A small self-supervised image encoder, trained from scratch.
Data: trained on regions of photos with short descriptions (Visual Genome), 50862 training examples, 7.0 epochs.
Rows from block 6 of a small self-supervised image encoder, named by matrix and row number. Rows with one number belong to one neuron. Each number is 128 + 32 x the weight over its row's rms, rounded and kept within 0 to 255. All counts start at 0.
After each neuron's rows are labels from the 100 images, of 14976, where the neuron reaches its highest value: "patch colour" is the nearest of a few named colours to the mean colour under the peak. Only what is clearly more common there than usual is listed. The data: regions of photos with short descriptions (Visual Genome).
# fc1: MLP up (model.blocks.6.mlp.fc1.weight, 384x128), inputs 0-127
# fc2: MLP down (model.blocks.6.mlp.fc2.weight, 128x384, transposed), outputs 0-127

fc1.349 [127 137  95 102 124 125  44 181 119 106 148 138 123  99 105 134  72  64 152 117  72  90 157 130 141 149 134 129 149 181 118  99 136 133 189 171 151 128 171 139 126 124 113 161  60 154  98  78  78 160 130 132 106 140 105 151 190 188 115 151  86 144 201 187 120 161 144 114  95 195  60  69  66 146 132 118 149 109 104 116 101 141 187 115 120 174 110  60  84 105 144 104 131 117 128 129 137 145 107 150 138 159 140 119 153 134 179 140 112 125 123 183 145 125 171 157 120 141 125 102 137 103 151 115 169 132  94  79]
fc2.349 [117 104 154 130 133 171 175 119 102 144  96 151 100 135  98 176 171 152 111  72 123 136  96 214 145  91 115 162 152  83 182 116 129 110 103 108  86 149 153  77 129 123 119 127 203  91 126 117 125 121 137  98 126 129 158  96 107 116  84  72 147 151 142 203 140  69 132 103 150  89 123  63 156 153 103 137 150 107 121 168 174  65 137 130 141  51 107 142 168  98 155 171 175 129 127 133 210  80 142 135 138 161 161 113 149 134 107  83 134 121 129  97 130 142  77 143 167 119 145 125 125  56 124 124 135 195 150 119]
patch colour: black

fc1.23 [157 173 130  98 108 141 167 213 134 124 133 131 140 175 165 148 103 105 163  79 118 105 100  83 197  89  88 103 149 149 157 128 130 139 119 109 124 165 135  94 100 136 206 164 113 105 135 129 114 191 161 215 117 126 142 135  80  99 115  83  72 121 155 121 145 190 155 111  65 149  90 125  33 136 129 105 146 102 118 116 133 129 149 105 116 131 105  87 138 127 122 128 131  66 116 104  95 110 194 145 118  85 143 117 104 141 146 144 130 116 206 159 147 158 130 128 143 149  93  90 145 159 103  73 157  89 173 107]
fc2.23 [154 117 153 123  91  43 176  61 161 120 134  52  59 170 156 125 123 130 177 116 177 175 108 126 129 124 188 143 143  95 108 105 146 153 138 115 151 182 149  53 120 111 174 134 155 178 109 126 159 134  87 114 130 131 109 191 188  90 142 119 143 115 107 117  85 131  99 112 111 195 117 154 145  78 144 141 125 117 128  98 160 159 120 104 139  50  94 127  71 107  88 182 153 149 140 145 162  64 133 125 102 139 199 141 137 126 153 124 137 159 111 160  74 150 142  92 123 170 124 123  85 111 124 109 117 125 125 112]
patch colour: black

fc1.143 [ 95 132  99 120 133 130 191 111 110 116  92 150 110 162 140 115 120 112 182 141 173 116 136 135 107 115 146 111 108 147  74 160 228 121 144 164  87 193 112 140 148  94 160 150  80 100 142 130 133 177 128  66 121  82  95  63 206 152 174 100 102 126 141 121  60 107 102 102 100 161 131 190  93 141 175  97  94  68 132 200  85 154 118 116 143 150 130 155 143 177  79 113  95 100  84 157 154  98 119 123 107 145 106 106  68 143 100 151 141 163 115 121 162 132 100 137 115 168 163 104 124 106 132 110 122 182 151 137]
fc2.143 [ 92  73  87 166  90 143 162  99  94 114  95  86 130 129 115 129 170 139 111 140 110  42 161 144 104 115 105  76  93 110 157  89 165  96  82 106  90  97 134 109 110 132 115 139  95 134 154 185 161 152 118 133 156 138 135 137  88 129 119 101 119 162 186 145 153 184 126 114 169 147 159  53 118 112 164 107 124 163  58 142 177 113 132 143  87 144 144 182 213 132 133 103 131 135 186 110 122 184 189 121  94 148 146  86 167 104 155 106 152 169 179  71 143 140 134 117 116 105  96 116 182 124 144 108 130 190 110 124]
patch colour: black

fc1.242 [131 124 143 153 100 154  71 104  89 116 137 112 101 177 138 134 102 188  49  96 131 143 115 173 107  75 103 134 106 171  85 124 124 135 145  99 116 105  89 185  39 113 153 101 137 115  44 179  70 120 103 131 128 155 155 113 171  85 185 105 138 170 108 161 120 157 199 164 165 131  71 189 151 133 124 113 172 124 148 150 110 162 144 176  93  92 141 167  86 163  57 132  82 175 129 122 109 124 150 124 110 159 113 164 148 138 110 134 151 167 142 131 122 114 151 131 108 140 128 103 121 114 153 106 158 165  98 171]
fc2.242 [ 95 151 124  87 113 165 105 122 111 117 158 130  93 115 152 131 111 141 140 150 107 201  67 140  80 120  97 164  95  60 117 119 151  96 123 154 145 142  97 143 158 107 173 116 194 128 149 127 128  86 153 168 181  57 182 151 133 138 127 166 115 110 113 150  70 142 177 182 110 175 116 116 205 147  95  83 157 149  96 129 120 154  99 161 121 173 117 130 134 120 150 111 101 114  79 108 134 105 127 118  86  64 136 130 144 142 178 128 142 135 110 180 169 165  93 144 166 143 118 130 113 181  70 125  37 124  75  93]
patch colour: black

fc1.216 [124  58 176 108 129  98 170  68 149 136 195 132 156 142 174 123 168 131 152 138 136 139  66 136 110 155 110  70 155 141 115 126 113 115  82  60 191  84 108 141  47 124 110 134 186 127 131 130 144 141 188 104 135 117  56 107 121 156  91 126 178 131 192 132 147 120 119  65 157 159 161 174  96 121 151 117 121 126 174 165 139 131 109 161  93 119 128 131  84 127  83 148 157 144 108 107  94 134 140 108 130 180 122 104  91 151  87  88  92 163  80 173 123 150 102 150 115 170 121 148 116 104  84 201 143 139 151 142]
fc2.216 [127 150 115 180 119 144 182 118 113 151 184 128  80 138 120 164 132  96 118  83 114 167 114 140 151 135 119  79  70  94 119 152 183 123 102 116 153 129  58  71 169 159 142 165  95 154 155 109 144 120  97 134 145 109 173 145 157 153 116 209 120  92 166  98 112 174 169 172 110 106  99 150 116 105 112 146 137 137 130  87 119  73 140  94 142  97 150 143 159 161  76 134 130 125 123 150 155  37  56 135 126 109 175  94 170  83 145 174  96  78 127 125 158  63 192 107 111 131 110 146 154 159 154  97 129  80 146 108]
patch colour: grey; pink

fc1.101 [170 116  95 126  52 129 105 130  84 173 178 129 131 117 154 195  99 124  71 155 107 119 116 163 153 127  66  92 127 134 193  77 151 153 142  99 182 101 141 167  98  65 115 143 122  76 138 104 134 184 108 125 106 183  73 134 176 110 107  87 149 106 206 143 145 128 140 166 129  85 177 179 165 116 122 138 128  74 180 140 103 130 108 103 166 113 130 104  71 135 100 150 119 117 116  94 125 142 117 125  85 127 178 143  84  69 109 107 137 124 157 128 180 134 168  89 119 114 153 169 138 102 141 157 145  82 114 161]
fc2.101 [ 65 192 151 149  76 164 169  83 116 119 175  99 114 127 108 122 127 157 124  92 141  93 119 134 151 114 121  64 120  95  81 156 140 129 127 174 160 137  78 162  80 212 111 113  61 151  54  70 141 130 120 115 112  77 133 101 144 202 128 161 131 137 127 156  96 131 139 189 102 110 123 164 154  91 157 107 136 145  96 131 124 118 139 155 129 173 162 130 191 164 122  74 123 140 153 150 103 114 100 134 202  55 178 106 141 105 107 138  87  85 117 132 103 155 160 135 113 162 133 156 126 188 132 154 114 121 127 110]
patch colour: grey

fc1.375 [178 114  95 148  65 103 113 189 106 162  81 158 144 130 133 176 141 139 149 130  91 122 137  79  56 149 123 133  27 148 116 128 157 136  95 159 119 168  73 150  85 138 185 121 170 129 129 107 180 159 121 119 148 115 131 161 115 152 113 137 118 115  96 156 152 134 108 177 143 163 126  82 147 113 119 148 110 151 125  86  99  56 129  92  76 133 145 162 102  84 125 159 222 144 156 164  81 145 166 152 107 157 149 107 108 119 170  96 116 138 162  74 108 125  99 163  93 134 110 144 161  67 150 109  65 140 114 144]
fc2.375 [ 93 124 204 127 127 134 126 122 113 165 126 113 146  70  29  96 132 102 113 120 158 190 199 175 108  66 105 158 123 145 111 137 128 133 125 127 107 116  91 168 113 145  91 116  86 144  98  79 104 140 185 106 108 155 179 105 152 139 122 117 152 153 168 111 160 113 100  89 153 177 102  93 132 159 164 155 154 125 160  97 183  89  95 148 123 116 118 151 138 130 180 139 123  88  51 131 162 129 173 134 115 120  92 187  55 155 139 150 109 148  83 118 110 162  82 130 132  87 113 117 105 190 143  77 161 145 161 142]
patch colour: red

fc1.158 [104 157 140 103 188  99  88 158  78 152 188 134 171 226 173 127 139 139 113 146 122 135 133 117 123 128 163 145  90 127 153 183  95 138 128 121 102 100 125 138 139 103 124 106 132 101 140 149  77 127  83 173 206  72 147 109 149 172 134 100 119 155 136 155 102 130 112 145 145 136 133  80 160 113 166 147 135 131  73 170 148 150  92 134 119 189 107  70  65  72 142 153 148 129  95 120 111 119 134 121 100 147 130  62 101 107 151  72 121 176 114 148 109 151 185 170 106  37  96  83 158 151  88 141 114 157 115 103]
fc2.158 [ 99 138 129 161 140 128  89 110 108 139 120 173 155 145  53 152 176 112 106 124  79 107 150 145 173 128  88 124 131  86  37  92 100 153 114 121  52 132 108 145 151 144 126 133 148 148 119 136 154 135  86  81 205 119 162 139  72 137 200 158 113 109 123 130 103 133 159 141 131 116 153  35 143  87 121 136 109 130 148 195 132 125 132 124  59 159 136 144 136  88  56 107 123 163 144 162 141 174 134 134 104 166  87 164  50 154 118 141 130 119 133 129 119 128 144 128  98 108 142 153 141 134 133 187 136  85 170 198]
patch colour: brown

fc1.203 [107 176 137 145  95 149 118 156 160  75 170  41 117 136 117 120 129 124 126 143 123 123  97 157 114  97 118  69 105 180 180  73 154 178 131 164 133 172 106  97  96 155 181 127 161 142 125 130 134 180 130 166 139 109  84 118 124 105  98 106 131 182 116 133 106 138 132 111 126 136  96 105 122 152  75  99 125  97 182  97 170  65  71  96  91 156 156  85  83 114 216 207 103 116 128 143 103  98 125 143 125 172 163 155 170 124  60  72 120 130 125 124 177 151 141  93 128 172 129 114 136 168 153  88 102 142 153 138]
fc2.203 [183 134  76 105 159 133 125  84 106 138  93 139  93 139  69 117  98 130 142  74 116 186 138  94 161 192 123 160 157 119 147 171 127 124 157 139 133 122 148 123 155  67  82 120 101  87 148  50 118 120  79 105 150 176 136 129 154 167 149 151 134  94  96 129 163  84 157 154 129  99 136 128 199 178 146 124 147 159 108 193 119 157 133 122 140 191 110 150 146 139 121  57 124 154 131 123 105 145 143  81  77 104 145 141  84 150 153 192 142  84 143 126 144 162  58 104  90 147  82  68 110  93  95 148 109 116 159 166]
patch colour: brown

fc1.197 [117 141  99  90 152 153 133 115 146 205  83 164  80 145 180  90  86 127 104 139 137 168 162 159 117 130 129 104 117 108 124  95 100 134  92 181 155 128  95 141 103 102 136 154 106 154 155 105 113 125 171 116 152 123  82 127 130 135 179 120 131 202  91 147 166 125 144 137 153 179  78  90 133 103 152 160 121 147  93 134  63 110  89 129  94  63 108 177  24 163  91 163 129 147 165 130 155 112 130 102 211 137 147 129  97 120 158  90 104 128  94 110 144 100 118 135 136  88 154 113 122 131  75 220 131 133 179 106]
fc2.197 [133 131 114 196 132 139 138 102  64  66 112 154 142 123 117 162 143  82 133 116 126 120 106 144  44 116 136 116 159 106 115 141 133 157 174  95 132 177 179  81 159 148 120  91 108 117 153 118 136 167 100 123 102 184 145 157 127 149 135 123 154  86 128 120  97 109 132 117 103  92 143 189  82 137 145 131 149 140 112 102 157  86 142 120 150 108 113 112 116 131 118  95 174 129  44 107  80 145 140 145 142 109 165 124 131  85 112 181  52 101 185 113  82 135 150 204 174 135 153 162 157 154 141  46 125 223 123 112]
patch colour: red

fc1.377 [163 148  85 126  95 134  78 129 100 176  98  72 129 185 104  94 140 169 164 144  54 159 135 121  89 136 116 135 137 151  85  82 130 133 125 170  80 111 163 106 105 122 137 115 131 133 139 121 108 153 126 144 185 158  84  84 169 115 149 199 141 142 138 110  61 121 138  76  79 118 104 104 146 183  95 128 128 135 106  69 142 173  94 126 172  80 157 120 218 169  78 130 177 109 115 115 138 158 152 106 184 152 112  85 147 127 169 187 131 190 160 113 187 151 124 155 137  99 112 135 102 123 123 100 101 135 137 103]
fc2.377 [ 96  92 102 155 124 137 183 122 101  85 190 155 102  73 124 154 113 156 111  40 132  75 158 126 156  96  75 165  88 153  40 136 160 114 102 176  82 175 118 173 112 152 144 132 124 130  88 196 123 148 174 143  94 129 166 143 144 150  74  82 138 125 128 150 159 108 100 161 184 129  73 160 119  87 136 104 194 153 120 153  85 175 121 156 119 173 154 165 112  95 130 151 144 153 102  93 143 105 136 124  90 148 129  87  76 103 170 181 108 105 152 152 143 130 131 158 119 134 135 126  86 111 139 131 131 145  68 122]
patch colour: black

fc1.118 [ 84  95  70 174  76 167 154 143  73  69 103 132 162  89  87 121 144 129 110 164 116 140 112 165 135  94 124 120 163 115 114 131 191 150 153 162 132 179 122 193 140 124 206 120 109 142 132 178 154 118 135 131 148 118  94  96 133 191 167  73 189 123 129  81 123 156 141 100 101 137 124 133 129  93 111 113 135  80  68 144 125 139 142 112 104 143 186 141 130 178 158 163 154 174  92 146 121 162 108 150 130 127  91  69 116 183 150 132 137 138 162 103 157  89  88 179  82  86 153  80 111 107  71 113  96 157  85 134]
fc2.118 [103 157 122  90 168 109 125 142  99  70 130 182 135 110 121 118 114 147 117  67 137  41 142 146  89 127 141 111 152  94  61 163 100 126 128 175  70  96 108 114  99 155 136 132 129 111 127 137 119  97 198 144 147 163  83 161 137  97 181 144  84 117 124 161  46 157 115 116 163  90 105 108  96 150 133 116 109 157 116 132 109 124 148 114 126 125 119 153 191  93  95 155  82 112 147 115 202 160 154 107  94 124 152 122  57  91 139 160 152 173 184 152 150 162 171 194 132 160 118  87 181  84 178 134 145 128 140 149]
patch colour: black