A small self-supervised image encoder, trained from scratch: arch vit, width 128.
Rows from block 7 of a small self-supervised image encoder, named by matrix and row number. Rows with one number within an expert belong to one neuron, the router's apart. Each number is 500 + 25 x the weight over its row's rms, rounded and kept within 0 to 999. All counts start at 0. Numbers have three digits each.
Before each expert's rows are labels from the 100 images, of 14976, where the router gives the expert most weight on average: "patch colour" is the nearest of a few named colours to the mean colour under the peak. Only what is clearly more common there than usual is listed. The data: regions of photos with short descriptions (Visual Genome). In brackets: how many of the 100, against the usual share in percent.
# router: router (model.blocks.7.mlp.router.weight, 8x128, trained with AdamW), inputs 64-127
# up: expert up (model.blocks.7.mlp.up, 8x128x128), inputs 64-127
# down: expert down (model.blocks.7.mlp.down, 8x128x128, transposed), outputs 64-127

# expert 3
patch colour: grey (73 vs 32.9)
router.3:457499537503482549473490497498533482472484520485499480527500494527484532491494476511485493479487498485534479466493489506525445497501462513441536533520545523525501476534522509510498498503522465
up.0:513480479490486495534525494469477517514498525518507463520515486497545480516523499514490485501495498460483498484548499509487415500510506455504532554515495503485491496483521503533413489525494494
down.0:528523520510489502471467495517480493498542467494483510494488450474552511501543480485491500509523519531462538508474487525533552491487455506448498490503449550559486476484495539491570502489534502
up.1:567494507506519542531486530485518465492517476540491458466518515460498504489504520514481515490462521469520529456477472520481491475497459460523510466463512449501511499487541494493488501474481519
down.1:466436454494478481496506486483511465511516552502485534507527541548490495542487489482514490513457505497501490508478515455546510473512505500505488537531541543508530502495513539498528489490494490
up.2:531498493497468498483550511518472499532515502515529452484467491502504497466525501454497477544470526519525497477496493503482530458509477540489495518524476492554544458450484478469515504477521524
down.2:541471507537508517496453448489504510488518489496533463465456516549506537491547474524493514503443548497478479521496508508519448483516507488505526493496519495547510533480483508524505476517532456
up.3:502511488490509486490504496522459498481508516521517447478531517500474518487541504476454516510492474441474491476561511513498522528499530518519497545553487522498482478501500503496418479537474462
down.3:479530550519491506476496546503487450467488516495476476491508525472544546502450490487514480496468491512497469506511506525476522482462521474538522508453533526474529529546477468499516501459519534
up.4:508490488513512489562534502502473537488485512502524480493496487492521531502447510547458491460446519535486498505518541494498481456450505572518514468489489496506536498554442541493475508510511485
down.4:561488540501521495476492508511493539505487507488469496516511507474523454487553510510497480490500495494470511517480486493512525535510466493465449534533532494510502517469528481419473517486517500
up.5:488484517508495495539466504504495526516469496503515496500497536514488538484495509467494479495513526513500485486514515497532495488547481494491515446498482489525547466446440515472541464499495545
down.5:508467511511472460480503496481526537517506531464541501504483463477493447474460493469519565518501507469461518457516559518478529483487535507513509447480498502512539500471510493496527482503516461
up.6:453519496492496509455489459509536485552544551511504477561469503536488517525513526547485496535487540499463489451526535515469474521516499458473538468462502522520523484476524494536492507503492503
down.6:492486523462454524461476518497486520443482480506490468480506520485519546505455548480531507514478487476532443489528451475544510468513485525488515516522483517475474498534467516492510491482520514
up.7:494496468515495440480477509497504494505451534510512495453525513465503470486514519471523521475476585487528495523499511506507493482538459544514510517502515474479521496528535521526476509449479511
down.7:497502495493468504522501486490482495536486504501480507502499534446491540538560481504506486504508434495491528536491526465467503510520491496513474533453557534483485541509472501525548515484507486
up.8:497498517473521505514506487499554482556467532471514508506496483471498549531535488465522458532496532512484520480520515500474516538512518533511508515492552568470483474511496519521521465528529521
down.8:482509489531504539508511506503466502505548483491567521490487500516508568493500502517477492479489501513527537429497479470465480523469494479481508561509499478471506490491532529503474501484470518
up.9:450505512508482506507477525515505470493464521500529512488460520471446510478540531517519503471515496518537463474514527511497498533529500509478509502485584516504477515492448531529546537532514489
down.9:563492505477515517515504496502486491496490464479506537527502546494502499522469487534490492523515510479503526511440422470476487511527504505524514540502493502505508519499538471497502525480500497
up.10:573498562437487507453478499507457525509517556450498523499508512480533532501488516518512483495492513516484508480518479550467533516496499521554516511520513474500544515487512486496499468586537517
down.10:494475495516485499500466530504559486489480487499512505485477503512477505542446482521472514470556507480484466529503544535522493538452502519491486470452490502459499500534507476527493524464551501

# expert 7
patch colour: black (48 vs 14)
router.7:517522477488510508457545541465487460509488484531489466463482520462433470503449546476515534505522481488475565529517526497499467492511532485542462492529475474509511495546518504479476470492516515
up.0:471453491493464458508515513529491489507503455500511503495493439541467497480507519505568489494476474503482467446491531526480494484485505521487491521539529519506500542555502508490543497527528482
down.0:489500532554476473476463459459472513471505497527475521496484533495502470530518465487487486544472494498538497503472548468493484511503532489533499532494514543538509528476493514518474490496533471
up.1:481553526529499512473496464527491525480514448492461505488512543480488488484490460500508509504496496526550505523490484447489522536511538543438467479497476474490479529462516503463514507498493498
down.1:465502515466502448460520511449456506544515518502485500486499492455503469489512553492474483495499535500494519497550483497509495486474449502511571507510523471449500473519515550535448511537513496
up.2:466515504524502518485507477513513502457490524456501479504501464533525497491501520499496502468497477463491532489490555532485495506470485479512495457460505526508533503518494496513494505507459526
down.2:508503498484484504503555550539486503502487489541518526528497518500503479486507443491481496552504540535444508490522543436478499467510512499524519505442496522512495469456471510507506521467529498
up.3:516510513530510541495482512496502520491521484472454508485491487520540514491516485495518500489485478457538475527524545512537523503540440522509505529497474484490472494543492534468503512539462485
down.3:485543504470485519542561470471492503484493481510469477487466467529516516532452514514452503479467505507488497517454533526488534485489530501515519469490552517519548475465517470546495493535497500
up.4:464523482500506509518510512538447487501502489514480510510541490505539524507532524523576523525504516469500491527480471556526522491507520482485510515482477447503502488459497485477552502562507505
down.4:459501479495526511533513527458540543512511491467492510485468477489479508506484485545476482511455488502518544502548465505503478491490514537490490501563511511492497478504483504515531512473449539
up.5:529504487483489484484498461513512505545498504493521518536466495496496474495523485509493455499549511503518510501439452521477531477505504514525514494489486514510555528505473527511512512428494469
down.5:501503503504492480465507553522517519466515519466514477497504512506501481570489483550517479512510525532533533500510519483447495484476490502512470510517502515516526499484537523464489532499484559
up.6:524494501541453533492521470489479528485474464449472520480516503471546481497484544510479504486502527519493478496491505532471508461477503520532467489515523484504491538496541510534473537441453486
down.6:452468514531486523525510481474514546494515513486530501477540454490511467518448475553517518484527489456507544486497530509479518517464513527479449549496486513505507464522468459503501520500514538
up.7:491539500521487540555491518530553505497526472501487483520478467523480490522521524536454487482468494524487491513501515520508521478540500492511482531543466513512536476467487528484518498497470516
down.7:496501512514432499506481523533497506507512540463486516499482510486506462468476458531508502514486492515536475467502513534477473496442496498508503480503489494516552523505491488519487542464552522
up.8:514519528484473497518516492494491501476492409501444511466543513502496516527490527521504490528492508493525551535544531542479488481529494506548498478518497524460467497466493500458483500502456491
down.8:475497498531490535496458495515469484545508494503521498525477521495489485490439494495505504527498510493477479481489488514533533529500476479475543513531494498504505475514477508483486436481529511
up.9:474529525518512542511519543504517443514494459531473518508472478477505505473434513517486497499514453520497500439540496500507500484504522444535499470492451473504496489449484541525518537497482530
down.9:555483488482503476505496492496467519495502515475498532490506556503513519481496460488481525514484494516516486492475520433508511463493483523496443460510526508456500507517511492465496510466511485
up.10:464523449463533484487469491508460519504503452497478489520514510495543555485515476536510484524491505510524524497498508491486500522500522436510538522513526561508530515523480460533480516474525485
down.10:464477467498567505484530560524479485514508526493496510496467460506497497480499513585460503493497506527489472539526511502520516520499502525539541519479490508509479512516454493517502499504484487

# expert 6
patch colour: white (26 vs 6.5)
router.6:509496512497505530445487500486485477499512523530536509480537464482422481470476447508535524519529511475496531519466495468472495507518467479479459510491524464559517499508558511491463483514506501
up.0:492578488519514533500533508468465506494509518494536498506506459500484492494552489497528479529530529479501483491489519510478496503503544504495534538477493455504479526505507469515517513563458515
down.0:470468551526517496488486518477496503513479467516509506479500476517481505492482543507495531457480471496505481521527545504484530451512501513508504465494485528454498515534477531522507494459486488
up.1:545503499503526511518529506498503503477469539499467469501581494515494480478516512488522518515478517538508501438528544499465494502529500483500483514514472506510494540472481479516490520522506514
down.1:490519458508481516473492488510514480505483485503535487474499507498475530482504498503461444491501490482525463526507480480504496525572478480520546520504490506459493466502526526497509503463490494
up.2:510484479459511442542515539532517493521504509490506500540543501476568501511517495485511477474456495480507476453481439528521488519522517505508526472488471546509553512518508485498541497507471467
down.2:520501504522495546494518465529467498494466493481501519480486509499487524413505484551461531518513480505521503485480518520492468495422462478484487539490518496546519500474517522499509551479518516
up.3:472486517567531484535499547506498494463537460488496480514482471468493521471531507536479504486501505499516462491492492538500477538456545515508507514499482491490466524528521505523516492470474498
down.3:499512508493470485511520457474489459509487582492493498490540513489485473525566470478474474482529508435498516469518543469501511521521476518474451521484541494549543497491468517475504475522528488
up.4:497467476502470453520509510471524481544490482488515528497513489568531521532485455495494503498475492514474482484505526452474468495470558465482526503517504486494527526506472489512503531543450497
down.4:537473492522509502459509472509520490535487490484474488498517504491461494448517488483459475559509482449519510468526504510523504540506515499528513531512506488488529522502520542508486497516507469
up.5:503543531546540509474511528486470500569509509537494506516490494529481517476488520500532499504510466464498516503497517485507504504490497501468508475476484524462512544482530523503480475491478472
down.5:476519487442463488470497507520566504495474486509523513513498482499489495469536522533492477521494463509488470539511501470495496525526464477485501506525504501444537494504467469434529494524479518
up.6:476482492470514501457491559464481521519552471551433499494529495513534477490507490484486511477524500536508507478555500498481505474482487486500472489510505486518508458517461469500525520544538524
down.6:506528496498527503471507470510531520530506477517526471500502474535479481509495507457505497543473495501488514502563494495470525457499502542492505483501429506505472485489480511541496504517491506
up.7:448508455474521472521475478512517432529483525520472503492477492528501496501481524541533427540513512480498505508480516515471464465508442482510493500498490523507494471505464525500461491500521506
down.7:551465529512471482518528485538506484476511515485513483511511473523493475485497491504461514450484490482468514509500509515533511514503562498494518496504496467473474448513545480490472500507515492
up.8:529486499537523489511483454494519443490523480479503526427532492462527508523456535469527504487504502524465528516511492532504524553511451524492500545502459492513438527506425496539479466461458505
down.8:514511504484466520469501510475500516517514483514511470528514519516532473481549463512512539454530462518517536503483473521510509469485521540502488532504495529501528509438501456514509525465480525
up.9:468541479512459455488511473511529506449543479505513465499488532517516507515533468495512492510492519540533494493511508467528506517450523569489485533520464512487491441497494477507557470510480499
down.9:487500490476491560515509506543466529491481521468503471492527464485533507533470535497478492500489519475489521511464488509505475516494443453528498486488503483522504549494477514495446508472554514
up.10:466517496529535506565502472514507498533525527520522527492489479506462494499463511493504478513508483510512488483496495486482479507473524435480476521501486510515479525465452501472517491502498531
down.10:519467493470490513501522460547496485487490516471480434524505506514529509519479498522517499499500501502464460550499524528488508483501499507508514462517457467505521540472525496471470481514550482

# expert 1
patch colour: black (54 vs 14)
router.1:502498450471455453464537494530470469507503498518511511465500491489452479502455502493511509524513465514489529528523481528535481511512524479510468522513482495524527501497555516489459469480460484
up.0:502483505500452518530492507499492500524567514439494455522463521526524504487504478523498500534476508516462489495536522488472513513493521423468559483508483549476521491477546502489529465525468539
down.0:496494442453537552474485516515491530464480497546479542516480511493479472500506512518497454482512539537525504504462470558502494468487508522466483523485514428537495450453513494526507516516498501
up.1:467489471488538503477533456511496483466488465456475486502483465506493547532552513501526529499495508462499489506527525515513490514534509467469503456516518530514483470509442455497528496521499507
down.1:480511510546512554479494528523461481501512499460527547500508533490498485506504507474494493503491478517541486488509530509521566512508498492438513528486499527503499477520484493535483522509486477
up.2:475506493526487499457497477478514496498525529463508510484493514526497504498480487485520478485480470489537525486521514532463448556501494490493465505515499518480480482444505526531519496488492565
down.2:521497521523505536506500489463509504540500506487518519528530490498483479501481500463491539508516524487523494528506549466544509501526466499482490533481444510524498479543477513471480476492489484
up.3:508520489568510453497490516499529509493503485491500495492509518482496468458480495541462502495487528536470480512491483515497520516488523521462490506493475548477473496508532533504555525505522523
down.3:521462496486499523495493437443519519515505547517502454505504460507513499530452515464503502471527531489499511573505508490526502508467484503463514491495480491466516486519504493513519504476485515
up.4:501494507503554451469524480519538502527490528491524501501512514507529463507492482494476539525502474478540501501556480502507517496478506487504515491491489490495477482437476491488512481507458518
down.4:517549537531468490516520521498470512504471486511476514533493525523480470479491555480493516474477495526451533524473517458508510489480492492504507458479462520459487511523502543467455510478489531
up.5:495487520513484491484529478493489471498500493493482558518481553486546520489586494516515505447474467529468483514507548515479476536529487482491494538521479494485495465476475494510498519464507497
down.5:495545533538456485527500508488509498478506471485470502494510506520504475509515471500501500510478518498489507473522556512456503487510498502556523533533548495504457457530520521478518499499514543
up.6:546492477520473497501507524512547510513469482516498523513491461490512487477500508465479447498493466523512502498496460543490531559485479549466518484486526449530490509540507517511496481498445511
down.6:484484537470504473507502541472456489453484532507515481493514529484536503523468530507551495468486517461521528528495530494508494449508508476504529497495523540550530495503480492499533502486500493
up.7:505480514492492475500502497487484495472481528511466499511497499472548478462486549535460470523507457507520521498483492520477455535519525545518470494499431512486533484452539521472479508495532508
down.7:520508504522535506503479480508510513482478536518500507504536532502494516493521451508493505440493501449502444503527544473476529519535494503516519474477483517462491502486501513509474521502470483
up.8:534507503506526475543512495478478552526509548494485508488493490533507512500453516516494482472529543492527473514523548522484511463506476529497500475514463463507450490472542528505559533489440484
down.8:531513477477451503474531481476525510505479466506485499491539536472504515533456446510525490514510485502447498490501492548507484540512498474534518501504506432490520488514498576536501519535502471
up.9:527499492551491484532511496472501510504490510466460512506520518541541491536557488516462481453480516468466500533467507509447519439505509486477466539496503516484503499536500499487531523511508498
down.9:509486476490518503500532496529503510509499518461502483500458537462510523487496551535483517478498520464510495473488500550520503500509458508502517483542486535472496468481499510498500521479505475
up.10:492508499473481513519514457512508490489474550501498494526566489497527471512530526537457482545522492479445511486489544523461531536506441505519502493529511511468546479511483491487491483527523494
down.10:446509491527465435515491498444510447506511507518520534507499520513510501538494477481531548499495467499465501488482468513528482503451494481493456539496490509466507492495511521532484484525524484